Rows from block 5 of a small masked image model, named by matrix and row number. Rows with one number belong to one neuron. Each number is 50 + 12 x the weight over its row's rms, rounded and kept within 0 to 99. All counts start at 0.
After each neuron's rows are labels from the 100 images, of 14848, where the neuron reaches its highest value: "patch colour" is the nearest of a few named colours to the mean colour under the peak. Only what is clearly more common there than usual is listed. The data: regions of photos with short descriptions (Visual Genome).
# fc1: MLP up (model.blocks.5.mlp.fc1.weight, 768x384), inputs 192-287
# fc2: MLP down (model.blocks.5.mlp.fc2.weight, 384x768, transposed), outputs 192-287

fc1.749:49 73 56 51 64 43 37 38 64 40 59 70 69 36 51 67 26 39 54 47 42 36 52 51 42 38 73 64 44 34 21 70 32 38 61 66 52 62 83 70 58 47 43 45 71 68 64 55 47 44 66 63 38 55 57 62 36 60 49 54 46 59 41 45 60 30 65 39 54 47 50 44 55 49 53 64 55 59 44 46 40 20 61 51 57 43 53 57 56 54 47 25 47 67 34 55
fc2.749:72 49 32 54 61 33 29 44 61 42 52 46 27 44 43 43 51 55 38 49 42 76 64 40 35 41 56 64 45 47 49 48 37 44 65 51 47 52 56 47 40 58 30 26 60 67 59 53 26 42 48 43 50 45 37 38 47 51 52 54 67 70 51 39 69 36 44 43 53 52 55 50 58 45 47 51 46 45 56 60 37 45 42 53 40 37 47 59 44 38 67 49 31 57 44 54
patch colour: cyan

fc1.139:37 57 39 62 40 31 51 47 26 51 53 26 74 46 43 49 45 59 44 46 45 56 68 39 54 59 54 53 51 62 41 42 57 45 51 50 46 31 44 65 59 42 47 43 73 50 46 46 55 59 63 41 49 38 57 47 61 31 55 53 48 46 45 36 36 48 52 60 55 50 49 57 54 54 61 55 51 55 29 56 36 48 26 63 38 47 44 48 63 45 66 59 55 52 46 63
fc2.139:58 51 52 67 68 63 59 48 61 62 59 40 64 54 33 45 61 65 40 54 43 59 70 50 55 55 58 53 70 69 36 35 31 65 52 55 57 29 43 48 57 43 56 50 55 49 38 44 69 65 52 38 48 38 38 51 30 61 51 64 56 45 22 59 48 35 66 58 38 63 53 59 52 75 40 41 58 48 61 59 56 26 54 54 48 52 39 60 45 85 75 41 62 48 61 42
patch colour: black

fc1.546:63 52 43 62 32 49 58 45 58 38 52 37 56 34 40 69 28 35 65 62 58 14 49 57 27 68 53 57 42 40 54 55 44 26 55 49 89 55 46 37 47 47 53 50 48 34 51 56 41 59 41 53 57 77 45 29 70 45 58 54 66 48 50 48 39 66 70 35 57 52 50 29 53 44 53 61 54 70 81 60 55 42 54 30 58 53 49 62 50 41 61 45 48 50 53 55
fc2.546:59 58 35 39 64 51 57 63 44 54 34 40 60 65 47 66 59 49 45 46 59 66 60 64 90 42 50 42 59 21 56 69 45 36 43 39 26 49 39 52 67 52 51 67 50 53 51 43 56 40 55 37 60 49 43 50 57 37 41 36 64 47 58 50 52 34 41 56 35 30 65 61 48 51 56 19 67 54 41 63 65 84 41 73 49 48 47 43 57 40 43 57 62 27 50 29
patch colour: white; pink

fc1.138:79 57 58 67 35 68 30 53 70 56 62 67 50 54 53 43 47 44 41 52 62 33 63 53 56 60 49 24 54 38 47 64 46 43 37 51 39 46 45 54 63 48 70 42 73 55 32 49 72 49 44 23 48 30 54 59 60 68 65 40 60 42 47 50 39 42 41 51 24 43 71 49 32 52 39 31 44 39 64 54 65 49 55 49 35 55 50 22 48 46 56 63 48 71 46 56
fc2.138:57 38 50 56 50 47 52 50 46 74 76 45 50 66 29 41 41 32 52 45 68 57 60 41 60 53 61 38 30 49 58 41 66 45 61 50 34 45 46 52 44 71 54 08 66 57 69 30 64 12 65 54 49 26 62 33 48 59 58 52 64 33 44 26 60 44 58 61 44 54 68 59 49 36 57 45 42 68 53 57 79 63 56 71 44 72 55 42 45 31 52 56 55 50 42 40
patch colour: grey

fc1.197:51 59 55 31 59 45 64 64 70 55 53 46 47 33 36 36 42 51 49 43 46 49 52 51 48 54 40 55 48 78 47 52 36 54 72 59 60 73 70 42 73 52 50 55 48 49 41 74 59 51 58 72 49 48 32 49 46 55 69 45 34 33 54 42 67 50 58 51 40 33 51 46 45 61 28 40 57 64 56 27 48 41 44 62 45 51 53 44 31 41 40 69 57 45 57 18
fc2.197:56 60 83 63 31 53 52 49 37 50 32 49 52 63 28 49 51 71 70 54 53 81 51 40 48 54 32 34 47 33 65 29 25 59 53 65 53 66 55 34 46 41 44 42 37 38 24 53 44 54 69 53 39 55 50 54 58 35 35 55 54 46 57 51 54 49 79 34 44 60 60 55 65 31 32 79 63 50 49 48 51 80 59 38 45 67 45 66 38 52 63 56 41 59 64 61
patch colour: brown

fc1.248:47 54 39 50 49 54 52 52 49 59 54 53 44 81 51 51 60 50 36 53 41 57 51 32 57 62 44 54 51 65 39 85 77 56 57 39 48 46 45 63 56 47 38 29 56 59 51 41 50 28 53 41 62 36 47 73 52 72 75 47 45 44 51 66 42 61 40 51 47 47 45 43 52 69 48 68 40 57 60 62 35 52 50 55 78 35 49 55 39 53 56 60 49 28 49 63
fc2.248:31 36 23 50 53 51 55 47 27 22 40 56 46 64 42 34 71 50 47 36 41 58 49 48 37 67 66 34 45 55 54 52 33 43 61 42 53 46 49 54 48 50 52 59 51 49 57 57 60 69 61 49 68 73 36 58 47 43 51 53 75 38 41 56 52 56 52 27 46 42 78 75 81 40 50 46 49 60 26 48 42 26 42 63 56 54 36 39 57 32 29 62 52 50 64 63
patch colour: grey

fc1.620:51 63 61 69 45 28 59 49 58 49 54 50 72 57 56 60 82 53 60 51 56 61 59 57 67 45 39 51 49 62 44 38 52 61 24 55 55 57 48 31 59 26 66 49 43 51 59 63 41 46 61 40 52 41 57 43 38 54 50 76 42 47 39 50 35 61 38 43 22 54 42 74 23 56 35 72 36 43 72 54 37 60 48 43 51 77 49 48 60 48 66 58 49 44 73 50
fc2.620:44 54 65 70 54 76 59 41 70 59 43 37 80 40 46 53 44 61 42 36 57 18 51 53 66 37 52 34 71 41 55 44 38 59 66 46 49 36 50 41 49 54 63 64 32 46 42 34 46 52 32 55 49 79 77 79 46 45 51 59 81 50 61 53 47 50 34 51 67 45 68 53 40 55 48 25 61 17 32 52 49 20 63 46 67 51 47 56 50 60 31 36 49 73 67 36
patch colour: brown

fc1.87:48 64 73 47 43 23 67 54 57 32 64 39 53 31 29 33 45 50 63 44 58 51 55 46 54 56 25 52 65 55 51 45 55 45 80 47 70 47 47 42 55 43 34 58 36 47 62 45 34 57 60 28 50 50 39 44 52 50 33 44 64 45 72 55 40 65 39 47 69 41 52 58 65 46 46 45 50 55 61 57 67 42 42 38 21 44 34 61 85 33 47 26 19 40 48 42
fc2.87:43 47 43 54 45 64 46 41 63 58 52 52 36 45 78 56 61 62 41 54 74 73 44 23 51 52 54 51 64 46 60 54 63 46 37 52 51 70 43 46 50 24 43 44 67 47 51 39 39 46 57 70 40 59 51 61 32 38 39 61 49 41 30 52 58 33 37 46 49 49 34 42 48 63 67 56 37 50 48 51 47 34 54 63 47 44 36 44 18 66 58 58 56 29 60 34
patch colour: white

fc1.369:42 61 52 53 72 52 69 36 42 56 60 41 71 74 41 46 54 51 36 70 68 41 65 44 49 68 26 60 41 61 53 79 53 64 44 35 35 64 57 37 56 51 55 55 41 85 42 70 36 52 49 73 42 48 48 60 42 45 55 54 35 48 47 58 57 41 52 48 52 44 41 29 72 65 38 33 51 52 47 49 49 26 46 47 59 33 46 57 53 45 44 71 59 52 66 48
fc2.369:67 39 38 50 21 39 26 70 36 54 33 61 70 68 57 63 49 45 41 41 47 47 54 64 59 43 50 44 65 61 54 43 47 31 58 34 60 44 72 54 61 44 73 61 30 35 60 32 38 37 56 59 54 49 48 49 61 64 43 44 47 46 45 43 43 47 41 55 39 52 65 61 17 34 36 56 50 46 66 61 51 38 51 72 40 62 35 62 30 36 65 59 42 47 60 56
patch colour: brown

fc1.420:63 58 64 45 60 43 63 25 65 36 39 43 43 46 54 49 56 47 55 65 29 78 33 38 40 36 50 40 58 63 46 47 58 51 55 62 41 50 41 53 65 73 64 38 55 28 29 37 35 54 56 56 47 63 37 44 40 40 68 57 56 59 56 43 51 45 43 42 46 26 40 42 51 46 34 53 30 58 56 52 46 43 39 34 40 38 45 50 43 38 48 37 53 52 60 61
fc2.420:60 45 66 56 37 39 56 45 45 55 55 59 64 16 45 35 50 47 59 54 61 59 49 73 75 22 73 63 60 53 41 63 52 40 38 68 52 11 52 63 72 45 37 33 35 21 46 17 50 63 64 55 77 53 42 60 46 55 74 46 36 46 63 75 48 75 63 49 53 50 52 47 60 48 39 55 58 61 45 71 24 67 72 66 52 61 47 47 40 45 53 73 48 44 72 57
patch colour: black

fc1.493:53 35 56 40 31 57 63 49 56 58 48 51 42 56 64 31 62 62 49 46 75 49 61 65 41 40 40 57 59 51 45 37 44 56 35 50 49 30 57 42 84 50 23 54 47 37 61 88 61 47 45 34 57 41 51 49 40 69 51 72 38 50 48 56 66 59 63 32 32 61 45 40 49 49 33 48 44 67 32 44 55 75 41 66 63 35 39 57 48 49 35 36 50 61 47 64
fc2.493:42 53 51 56 39 43 72 65 79 55 67 46 56 51 52 53 47 62 54 50 42 51 48 67 28 47 68 48 55 63 65 59 58 56 34 51 41 31 56 48 73 48 42 58 58 51 53 78 47 39 28 66 35 41 45 60 64 60 56 60 40 46 45 51 73 58 56 77 49 57 41 54 59 38 40 67 59 57 40 46 16 44 39 32 41 63 39 57 50 46 28 68 63 64 51 60
patch colour: orange

fc1.403:53 63 56 57 60 44 50 31 29 58 39 20 47 43 45 52 63 51 55 34 48 48 36 39 55 57 49 57 46 53 69 36 59 68 59 51 73 48 36 60 55 44 46 65 52 57 54 37 42 36 39 31 57 43 51 32 73 26 41 43 52 48 00 56 44 53 48 49 48 51 18 43 42 70 67 54 40 39 34 34 69 52 55 58 44 55 58 30 42 37 45 62 49 43 58 51
fc2.403:39 49 68 47 46 67 46 45 47 49 66 30 40 20 58 38 51 28 51 39 52 77 57 47 46 63 31 49 51 53 55 55 48 61 49 43 49 47 47 49 52 39 29 64 61 49 33 43 52 51 49 40 52 56 20 63 56 45 42 57 42 58 39 65 57 42 39 71 43 60 47 54 52 51 44 46 44 59 38 51 55 36 40 30 50 48 54 51 54 33 31 42 44 49 54 58
patch colour: black

fc1.164:65 62 54 37 53 50 32 37 25 44 47 49 48 56 43 32 51 59 30 49 47 18 58 48 44 56 53 46 62 49 49 55 51 41 48 40 69 42 71 43 42 50 49 53 36 62 43 57 34 49 65 21 46 45 74 50 32 29 31 50 52 77 70 64 41 54 52 57 53 71 43 65 77 54 53 46 62 34 54 62 57 45 51 29 57 60 57 71 38 57 48 49 46 61 24 44
fc2.164:68 28 44 20 49 39 49 58 47 56 47 60 66 49 50 65 59 59 53 52 59 46 44 60 61 71 62 35 70 66 53 63 26 55 58 40 51 64 61 39 53 32 57 49 58 59 65 48 42 26 37 57 49 68 45 40 31 30 45 44 52 46 57 41 58 24 52 54 48 70 45 39 55 70 46 50 58 43 74 60 36 63 79 53 32 60 36 67 41 68 55 49 69 50 60 27
patch colour: brown

fc1.120:41 41 59 43 64 49 39 72 34 43 72 57 67 57 51 49 51 24 48 46 52 55 42 46 23 70 84 46 40 57 57 66 37 52 44 40 61 35 59 72 36 42 51 52 45 73 43 47 51 46 63 84 46 68 54 58 53 42 42 48 32 68 53 27 31 48 45 43 71 46 50 55 59 65 39 56 48 37 49 45 65 62 61 62 58 40 36 42 58 42 47 42 57 50 59 39
fc2.120:44 58 64 64 53 53 51 55 56 20 57 52 61 46 34 40 47 70 66 82 48 47 50 44 05 32 40 37 55 39 68 59 48 43 58 55 63 51 55 45 54 50 54 50 47 57 51 64 66 48 30 55 66 54 25 48 50 67 39 62 57 63 41 59 30 55 55 40 67 61 34 68 56 64 38 57 50 52 49 52 58 56 44 56 32 59 51 60 42 39 43 49 43 42 46 43
patch colour: white

fc1.6:63 41 47 61 43 28 59 57 37 48 46 52 58 50 53 49 52 42 51 40 51 45 58 58 66 54 30 52 34 23 54 52 46 36 43 45 50 60 52 43 54 54 48 56 57 69 44 64 43 35 60 51 61 41 75 53 50 50 47 56 32 40 60 46 26 46 34 72 29 66 53 54 65 53 59 47 74 46 53 15 42 39 28 57 68 39 28 78 48 75 54 65 50 58 42 63
fc2.6:55 65 67 63 43 50 45 51 59 46 49 58 59 63 31 49 54 48 47 63 87 49 56 60 20 60 80 59 48 49 64 62 20 45 58 45 56 34 50 48 49 51 51 60 53 52 48 53 46 36 61 42 37 56 52 39 63 59 27 65 70 39 65 63 57 73 43 65 48 47 31 50 25 35 50 50 57 50 59 38 53 54 56 37 52 66 49 55 66 47 57 48 49 48 49 50
patch colour: brown

fc1.576:68 26 54 46 33 58 61 45 47 43 27 50 45 44 50 47 51 59 49 46 48 37 44 54 54 61 60 60 53 47 42 69 56 54 37 34 50 56 50 36 42 60 54 72 50 68 43 53 56 24 53 49 73 42 50 42 43 43 57 22 56 77 64 49 57 43 37 36 57 64 52 30 52 57 63 42 51 48 29 72 25 51 53 56 57 64 59 66 53 46 57 49 72 44 41 73
fc2.576:64 14 30 44 59 56 50 66 76 66 70 55 44 52 47 48 48 46 37 52 53 33 63 46 10 67 50 67 58 56 58 43 64 52 51 49 60 58 45 31 48 47 65 57 73 51 41 54 42 54 52 38 52 44 51 67 39 48 73 37 46 35 45 68 71 65 42 47 58 48 68 49 53 43 53 54 49 46 55 38 37 51 55 29 52 38 51 54 52 55 58 49 39 51 51 36
patch colour: brown

fc1.354:43 53 74 66 62 31 64 43 63 54 52 33 65 50 31 46 58 36 49 51 47 65 54 49 52 65 46 22 50 41 51 66 66 60 47 33 55 52 74 30 63 21 48 63 47 50 47 72 57 58 43 54 43 64 72 71 49 32 49 41 48 41 58 67 44 65 42 70 48 65 64 58 52 66 41 33 59 61 66 76 49 63 53 65 60 66 60 52 42 56 20 38 49 53 22 48
fc2.354:53 79 41 51 55 56 31 36 39 25 45 45 32 55 53 60 47 65 34 65 53 57 41 49 57 80 55 75 55 27 54 57 55 65 68 63 39 68 49 45 50 59 45 46 54 68 48 56 29 37 37 57 33 63 36 39 55 47 59 51 40 58 46 36 48 55 42 48 41 37 36 30 78 41 23 54 48 38 69 41 65 48 52 35 58 45 51 46 42 43 44 61 34 58 43 69
patch colour: pink

fc1.690:50 74 52 56 59 51 43 75 52 65 59 39 37 34 52 36 71 48 62 29 43 59 58 61 61 47 46 24 50 58 49 56 69 66 34 36 65 51 41 47 46 50 43 60 41 53 35 60 70 34 51 31 55 69 50 42 60 68 71 55 46 53 52 65 48 36 36 51 48 57 34 64 46 40 34 52 56 59 33 30 49 32 81 25 64 46 40 45 51 55 52 41 56 32 32 52
fc2.690:47 41 53 80 29 84 36 49 64 56 52 46 36 29 54 52 53 32 43 45 45 47 54 51 45 41 36 34 40 64 65 38 62 24 53 56 30 58 37 71 59 42 30 50 66 65 45 40 78 41 40 68 61 56 49 25 73 56 32 68 39 63 63 49 62 38 58 56 31 49 62 35 57 38 50 16 70 59 46 45 53 46 33 52 56 47 41 44 77 24 56 34 50 47 49 44
patch colour: black

fc1.392:57 56 79 48 70 48 62 58 67 40 65 73 40 28 59 37 39 45 61 75 53 41 46 39 47 42 54 48 46 51 59 39 49 54 64 38 69 46 53 46 56 55 45 48 48 47 38 39 44 75 47 41 45 63 72 52 52 15 63 50 43 36 61 41 48 72 52 56 69 44 55 35 44 67 44 50 45 56 39 47 49 45 60 58 40 53 33 48 57 58 52 47 54 38 41 60
fc2.392:35 57 40 42 48 30 67 14 48 57 61 52 68 72 40 69 64 59 65 41 68 58 59 59 56 43 54 40 46 35 68 59 45 50 36 61 56 71 50 51 52 42 67 42 50 29 68 56 80 53 40 56 54 51 52 47 46 72 28 46 39 68 31 46 50 37 58 45 39 66 53 47 69 35 55 61 49 44 39 55 59 55 47 38 39 55 34 57 55 56 38 36 78 35 49 28
patch colour: white

fc1.484:44 53 52 44 51 51 41 63 49 44 44 32 25 34 64 69 58 42 46 30 39 70 52 41 64 51 33 53 39 47 39 42 53 66 73 75 50 67 58 55 61 63 37 58 42 64 50 43 51 37 51 49 72 51 52 73 48 62 32 47 33 67 30 39 02 47 41 34 61 55 56 45 51 53 20 28 44 20 56 56 62 40 60 60 42 53 60 46 35 68 41 53 53 51 44 44
fc2.484:61 44 30 56 45 53 31 39 38 47 43 58 60 79 42 52 55 53 50 43 49 49 33 29 49 59 57 74 80 43 65 34 56 90 47 70 69 43 56 56 49 67 40 52 48 38 64 51 55 58 67 58 49 29 46 28 66 30 50 32 62 33 64 60 45 40 50 45 51 43 22 76 24 57 44 56 37 63 41 66 50 51 37 37 32 54 51 72 73 50 57 44 67 30 44 45
patch colour: pink

fc1.230:54 45 49 43 80 56 61 42 45 57 43 79 58 46 64 65 38 61 43 42 67 46 39 23 42 47 43 47 64 25 77 75 43 42 54 57 61 51 39 36 37 55 47 66 54 55 45 41 58 50 40 48 51 32 26 61 46 74 59 69 53 36 43 55 28 40 40 45 64 62 34 30 46 58 64 42 52 27 72 50 34 45 43 49 46 46 30 55 51 61 48 66 36 56 41 43
fc2.230:59 69 63 31 54 65 48 51 59 55 53 55 43 46 46 38 59 37 37 55 64 44 53 41 33 65 56 38 47 37 50 47 63 62 71 41 66 39 40 46 46 42 53 56 42 48 48 40 56 68 67 70 46 44 35 64 67 41 61 68 33 59 63 22 52 46 33 27 30 47 54 66 55 54 36 37 52 42 82 59 40 60 43 57 57 47 51 41 45 51 48 56 46 43 44 53
patch colour: white; pink

fc1.38:23 53 43 49 40 53 63 34 42 41 26 52 31 45 55 41 73 38 65 44 66 40 67 53 59 55 66 59 74 47 27 46 55 45 47 52 29 50 47 57 57 25 35 54 37 50 31 60 42 55 48 45 74 39 54 61 51 61 47 65 42 38 30 43 32 50 60 38 48 31 54 59 53 39 89 57 44 50 45 48 50 42 39 53 38 60 44 55 49 41 36 50 44 46 54 47
fc2.38:62 50 44 70 48 57 43 79 37 55 65 37 42 46 55 30 43 36 48 61 51 50 54 51 59 36 24 36 28 55 54 58 46 53 48 49 48 35 67 57 44 53 60 61 63 75 68 56 41 39 51 37 33 71 42 54 52 52 58 58 35 45 43 61 48 76 31 64 44 61 49 40 57 65 52 37 52 38 40 53 63 51 52 56 62 48 58 58 58 48 67 50 53 61 58 41
patch colour: pink

fc1.150:40 52 60 46 53 42 40 75 65 54 63 46 62 32 55 65 27 66 40 42 27 43 46 35 49 62 51 38 57 27 42 48 48 51 76 44 43 66 62 52 34 37 53 61 40 63 50 49 52 57 62 65 42 36 59 40 55 45 42 55 61 66 54 48 56 49 53 47 53 75 50 65 39 62 76 61 38 35 62 51 51 52 61 53 45 39 41 53 56 49 75 49 45 47 51 32
fc2.150:64 48 19 52 44 44 47 42 48 47 35 56 63 61 42 67 57 51 64 47 64 75 55 47 38 44 54 64 30 59 50 50 60 18 56 70 39 48 37 44 49 74 53 43 51 48 47 37 62 46 57 40 53 33 50 40 46 53 43 54 55 32 55 67 71 52 46 46 32 73 23 42 36 41 37 45 49 52 37 43 31 34 67 59 26 69 71 58 54 55 38 65 38 49 54 52
patch colour: blue; cyan

fc1.153:51 46 49 33 58 50 78 39 58 53 63 39 48 44 60 63 59 49 41 55 45 49 64 69 42 55 54 67 56 76 40 44 55 50 46 61 58 68 45 44 58 39 50 29 49 34 58 52 41 49 38 73 52 42 33 23 69 36 45 34 30 53 36 50 45 60 62 42 39 58 57 28 46 48 64 53 44 55 67 76 50 38 50 49 53 33 53 44 33 49 66 52 36 67 54 42
fc2.153:52 62 49 55 60 43 89 49 31 70 65 44 46 49 35 57 61 53 55 52 63 61 69 76 39 71 54 68 35 50 48 55 43 39 53 52 57 62 47 60 32 59 47 63 62 56 45 14 49 64 53 49 32 45 59 35 44 60 48 41 51 32 36 63 54 36 62 47 36 38 44 44 58 38 52 57 58 50 43 33 43 42 40 78 65 63 56 49 36 59 54 48 50 46 43 45
patch colour: black

fc1.452:70 43 54 53 66 51 48 28 36 44 66 19 32 52 31 52 44 57 85 60 41 43 40 62 73 48 42 65 57 41 48 67 45 42 46 68 48 39 40 53 46 69 49 56 70 44 61 57 42 57 48 38 53 50 35 60 56 65 69 53 40 43 58 54 59 32 73 33 41 56 60 30 54 71 66 57 60 42 43 31 39 28 23 38 40 52 46 58 48 66 42 52 50 55 57 48
fc2.452:55 70 54 45 60 47 56 53 34 45 57 46 36 56 60 42 57 63 45 43 42 33 51 51 52 78 59 56 39 42 51 18 40 40 39 42 45 48 51 36 59 49 46 46 49 50 38 59 56 55 64 61 67 49 46 37 37 41 54 58 14 61 43 58 59 36 44 28 62 47 49 61 66 46 48 58 52 69 66 44 49 40 42 30 43 25 77 48 49 58 49 64 77 27 43 66
patch colour: black

fc1.622:68 54 43 58 43 39 51 75 48 58 38 50 49 60 82 42 24 53 61 50 30 51 57 60 86 67 40 57 65 42 68 60 59 58 39 44 56 45 42 50 50 38 58 50 74 48 71 54 43 55 38 51 52 42 35 45 53 49 42 55 49 36 66 42 29 78 74 65 45 61 57 42 69 48 31 39 63 54 49 47 42 47 37 46 53 46 55 67 70 79 66 50 49 27 46 40
fc2.622:40 73 51 56 51 63 30 71 54 28 65 44 64 62 47 54 64 32 53 66 55 54 62 43 46 56 27 48 45 50 63 38 59 41 51 66 61 17 61 47 65 52 69 40 47 44 39 55 49 43 39 53 60 49 59 46 59 45 46 59 38 76 42 52 37 65 55 57 49 64 64 42 51 42 51 57 74 45 37 63 43 43 34 48 41 47 31 78 53 59 45 53 58 23 51 28
patch colour: grey

fc1.677:72 55 71 68 34 37 29 60 73 53 48 39 50 50 52 45 53 46 54 55 50 44 77 43 51 47 64 36 53 45 45 43 80 52 47 38 39 38 46 43 46 53 76 41 52 59 62 63 48 26 32 44 40 50 43 40 56 76 23 52 62 66 31 58 24 51 54 45 47 54 42 61 36 45 47 48 61 46 46 63 53 47 38 31 59 72 42 68 36 33 45 61 43 65 67 33
fc2.677:55 48 46 56 53 74 68 44 53 40 53 58 43 63 34 72 40 54 50 57 40 31 53 53 57 53 28 51 76 63 68 51 47 38 46 63 49 45 48 43 32 33 60 53 53 47 47 50 53 49 71 51 55 57 43 55 45 65 43 55 25 27 56 67 58 55 43 35 65 57 54 81 53 51 51 26 51 60 53 48 53 42 46 53 42 44 37 41 63 38 40 69 56 46 77 49
patch colour: white