{
  "model": "masked image model",
  "dataset": "regions of photos with short descriptions (Visual Genome)",
  "train_examples": 203450,
  "image_size": 32,
  "crop_scale_min": 0.5,
  "horizontal_flip": true,
  "method": "simmim",
  "mask_ratio": 0.75,
  "loss": "l1",
  "arch": "vit",
  "norm": "layernorm",
  "norm_position": "pre",
  "hidden_act": "gelu",
  "mlp_ratio": 2,
  "head_dim": 48,
  "fused_qkv": false,
  "bias": "all",
  "qk_norm": false,
  "parallel_block": false,
  "inner_norm": false,
  "kv_group_size": 2,
  "patch_size": [8, 8],
  "conv_stem": true,
  "layers": 12,
  "width": 384,
  "positions": "rope",
  "init": "xavier_uniform",
  "residual_init": "none",
  "optimizer": "soap",
  "beta2": 0.99,
  "learning_rate": 0.0016,
  "beta1": 0.95,
  "shampoo_beta": 0.99,
  "eps": 1e-08,
  "precondition_frequency": 25,
  "max_precond_dim": 1024,
  "one_sided": false,
  "adamw_lr_other_params": 0.00091,
  "max_grad_norm": 0.5,
  "cautious_weight_decay": true,
  "max_steps": 21900,
  "batch_size": 384,
  "epochs": 41.3,
  "lr_schedule": "wsd",
  "decay_fraction": 0.3,
  "final_lr_fraction": 0.1,
  "warmup_steps": 430,
  "weight_decay": 0.2,
  "adamw_weight_decay_other_params": 0.01
}
Rows from block 8 of a small masked image model, named by matrix and row number. Rows with one number belong to one neuron. Each number is 500 + 40 x the weight over its row's rms, rounded and kept within 0 to 999. All counts start at 0. Numbers have three digits each.
After each neuron's rows are labels from the 100 images, of 14848, where the neuron reaches its highest value: "peak at" is the part of the image that holds the peak. Only what is clearly more common there than usual is listed. The data: regions of photos with short descriptions (Visual Genome). In brackets: how many of the 100.
# fc1: MLP up (model.blocks.8.mlp.fc1.weight, 768x384), inputs 96-191
# fc2: MLP down (model.blocks.8.mlp.fc2.weight, 384x768, transposed), outputs 96-191

fc1.140:555512459481470465567520486567540529533483600578477507507485446521491482512547502367478500530514533496502448519511436579408478460527496449480544501457574536467486508523514446564533491533535388558476528507572485496513511561509487491495552492542516494529560502460537529498569599519439537479
fc2.140:573428497471493461532519414554440435447497461510534479431545529513494510484511524437526483512477570521512466491519467524493518505561526558475505496467537498446510421491521466569408432504545402541444427442447501470531515475550442515518473455483504423464492587505505560479521530519517415469
peak at: middle right (35)

fc1.764:596545500537508495504478435465509514432463492523540470509490529485522530523513520494463503525546403498464503483486509515518537432542499491445426532553489527558499542514564533588444497499481496461544404504533475450462492521472575511505533461505517508600477483533529483500497467464580529485
fc2.764:507530512429461480462509496500520474519550535493496542544494508491478484514478473508496463472516592498545475532529513559548459560455446506522535414447528478447534441533481537479516481514497469532503576504436512606465514444537377490467489532537494489388503538462449529528499508513422523520
peak at: middle right (31)

fc1.584:495397496481533517543476443474500583553484505571542506523459492515480505475512498521464528495536526470539530419470513469474482510445508511527572502483504559592551565474462484460501505498556472465564511443558495512462463466474469510498455514548565434528479550548512470502515518430485550512
fc2.584:482603565501453561472585488517480414485595460457523509467552486475522511530469521484514565490560465495517531530517452574463531513448510543513459481487564488408421442474498496500543531534466462461459520468432437454485547512424537483490499434513490545449474472514493515502367455575513456478
peak at: middle right (33); bottom right (30)

fc1.557:492532366436391517504547536467516507516538559475600461523526495523556555482499426527489475575521499479475497442539566497513562515482503480553497470476524422472460560536469504507492454516495536518464400568473512519458451465503497496503403483510495525528501458443513494527559570512481490453
fc2.557:486467547533484518535499547546537429550484454511547507463460471454445579488463437478501512455473454498530450493454493521502480534493481578460357517500532505470522516488428515491517568400457536534559513471485465462399523532564534439492484503496488464528508508444438477501512517484562431493
peak at: top left (28)

fc1.665:483487540522499506539492458482537538457480448485527554407512445493513517474529498525520459552544512484506452519507463624563581513503471442598550492581517468521511452412494471476539474526525517549490514494528483482505415570569466411525506496530549572561512507448502532491531492547548537485
fc2.665:449483501552546515573480527447491528560453550548563540448501477454485489500489415490418482529451544477489521514530533499498540477511540492491493516526491525466504497504532450506478533534528484504477470517491476496432451499451509429524538512558495462490437515535489435527504554519529583500
peak at: middle right (35)

fc1.275:547430544476521448461541469456472495512591486509479479518470489610558519478541498472527599546565555454554497517501552450538432432513459477543508542440473468512444478508516512434533565456505509509434478531509532531504491469535480460555476539522450530465479446485493536559568582494548488448
fc2.275:523609460577467546614490474459494474518513493480498509531520497461449485424475443518465456481492514406507517494576505514492491494522550562480547489479519564445524541503503521540481521540474485516482428467495469496464524483495570571466521348495473555497485561559465411452406625568456465447
peak at: middle left (67)

fc1.271:518408482464491528521503495559530552597492487479422446565477577448497541383513372556427490586510504460475479479519500521544487491454512435538482454512521505569434420443495441485517492547509530470534504486469459522502472538424551486509434437465503424484483497518521484487425441469496485437
fc2.271:529501533544473505479562486526529533479553423442566486478521512484531486504504478502499489472514452565475510508510490494533504449506516518499517544461556486494540554501484478494542501506514505511529545431415510501488533493525501554529481483545438538474480577527410397467467563517519529464
peak at: top left (26)

fc1.719:501464535470469499443495441446517552566519533551436500470479524469526496383471466490481417477452479508539524543505484522468555509467523536467431510443515547529460511514557481413491464519510508568505518504574488488429556516522558510466454475586450521467517489482464513491621484445505532457
fc2.719:526489470536525538513545509473498472485490498460534445527604509603500489529577524473545478545525515481521459529519442486509553455465556455572493516585471533506502505496509442498492505574543481460523483551519454448526431489497482454486558452527507454411478505472576494501499471440483522494
peak at: top left (31)

fc1.31:513466478515475473531534463485438501450378502485465512476486455459582463465494478497490502523502529532586497467543518519491547526519538499481564458579441474472485438521448517561491532481439410497507469540473620543440554451516528529475534532499493451477501510478478476491529493498457452557
fc2.31:520473516526497433528506489496502543498497462498541500508525580514483423488484534485522560497483528586459538520486507491502446521488450521466445512432521515491458517525491502513537549583524552490458516479511546519500474459499544393533493450486507502480529545499547527503478510438545524421
peak at: middle right (46)

fc1.427:518531438514556508551552426516411518460509531474520537476435499506512496506476563517489502459412543426500411454524504575512457445569520503541592475578496465448496493537497486525530500446465493567560506472462542508509414565622470493492482500520462424478533514595499495477495517466568432436
fc2.427:568545523430540533463501500519471556523497472461516529534509484548486500483499494468544453498542443498476504485430503533516453474510475422541478479528510548454470461475497495462511509520513516509484497491434417507521555518487527569489563486478525479514470547553423508485481505549448485520
peak at: middle right (31)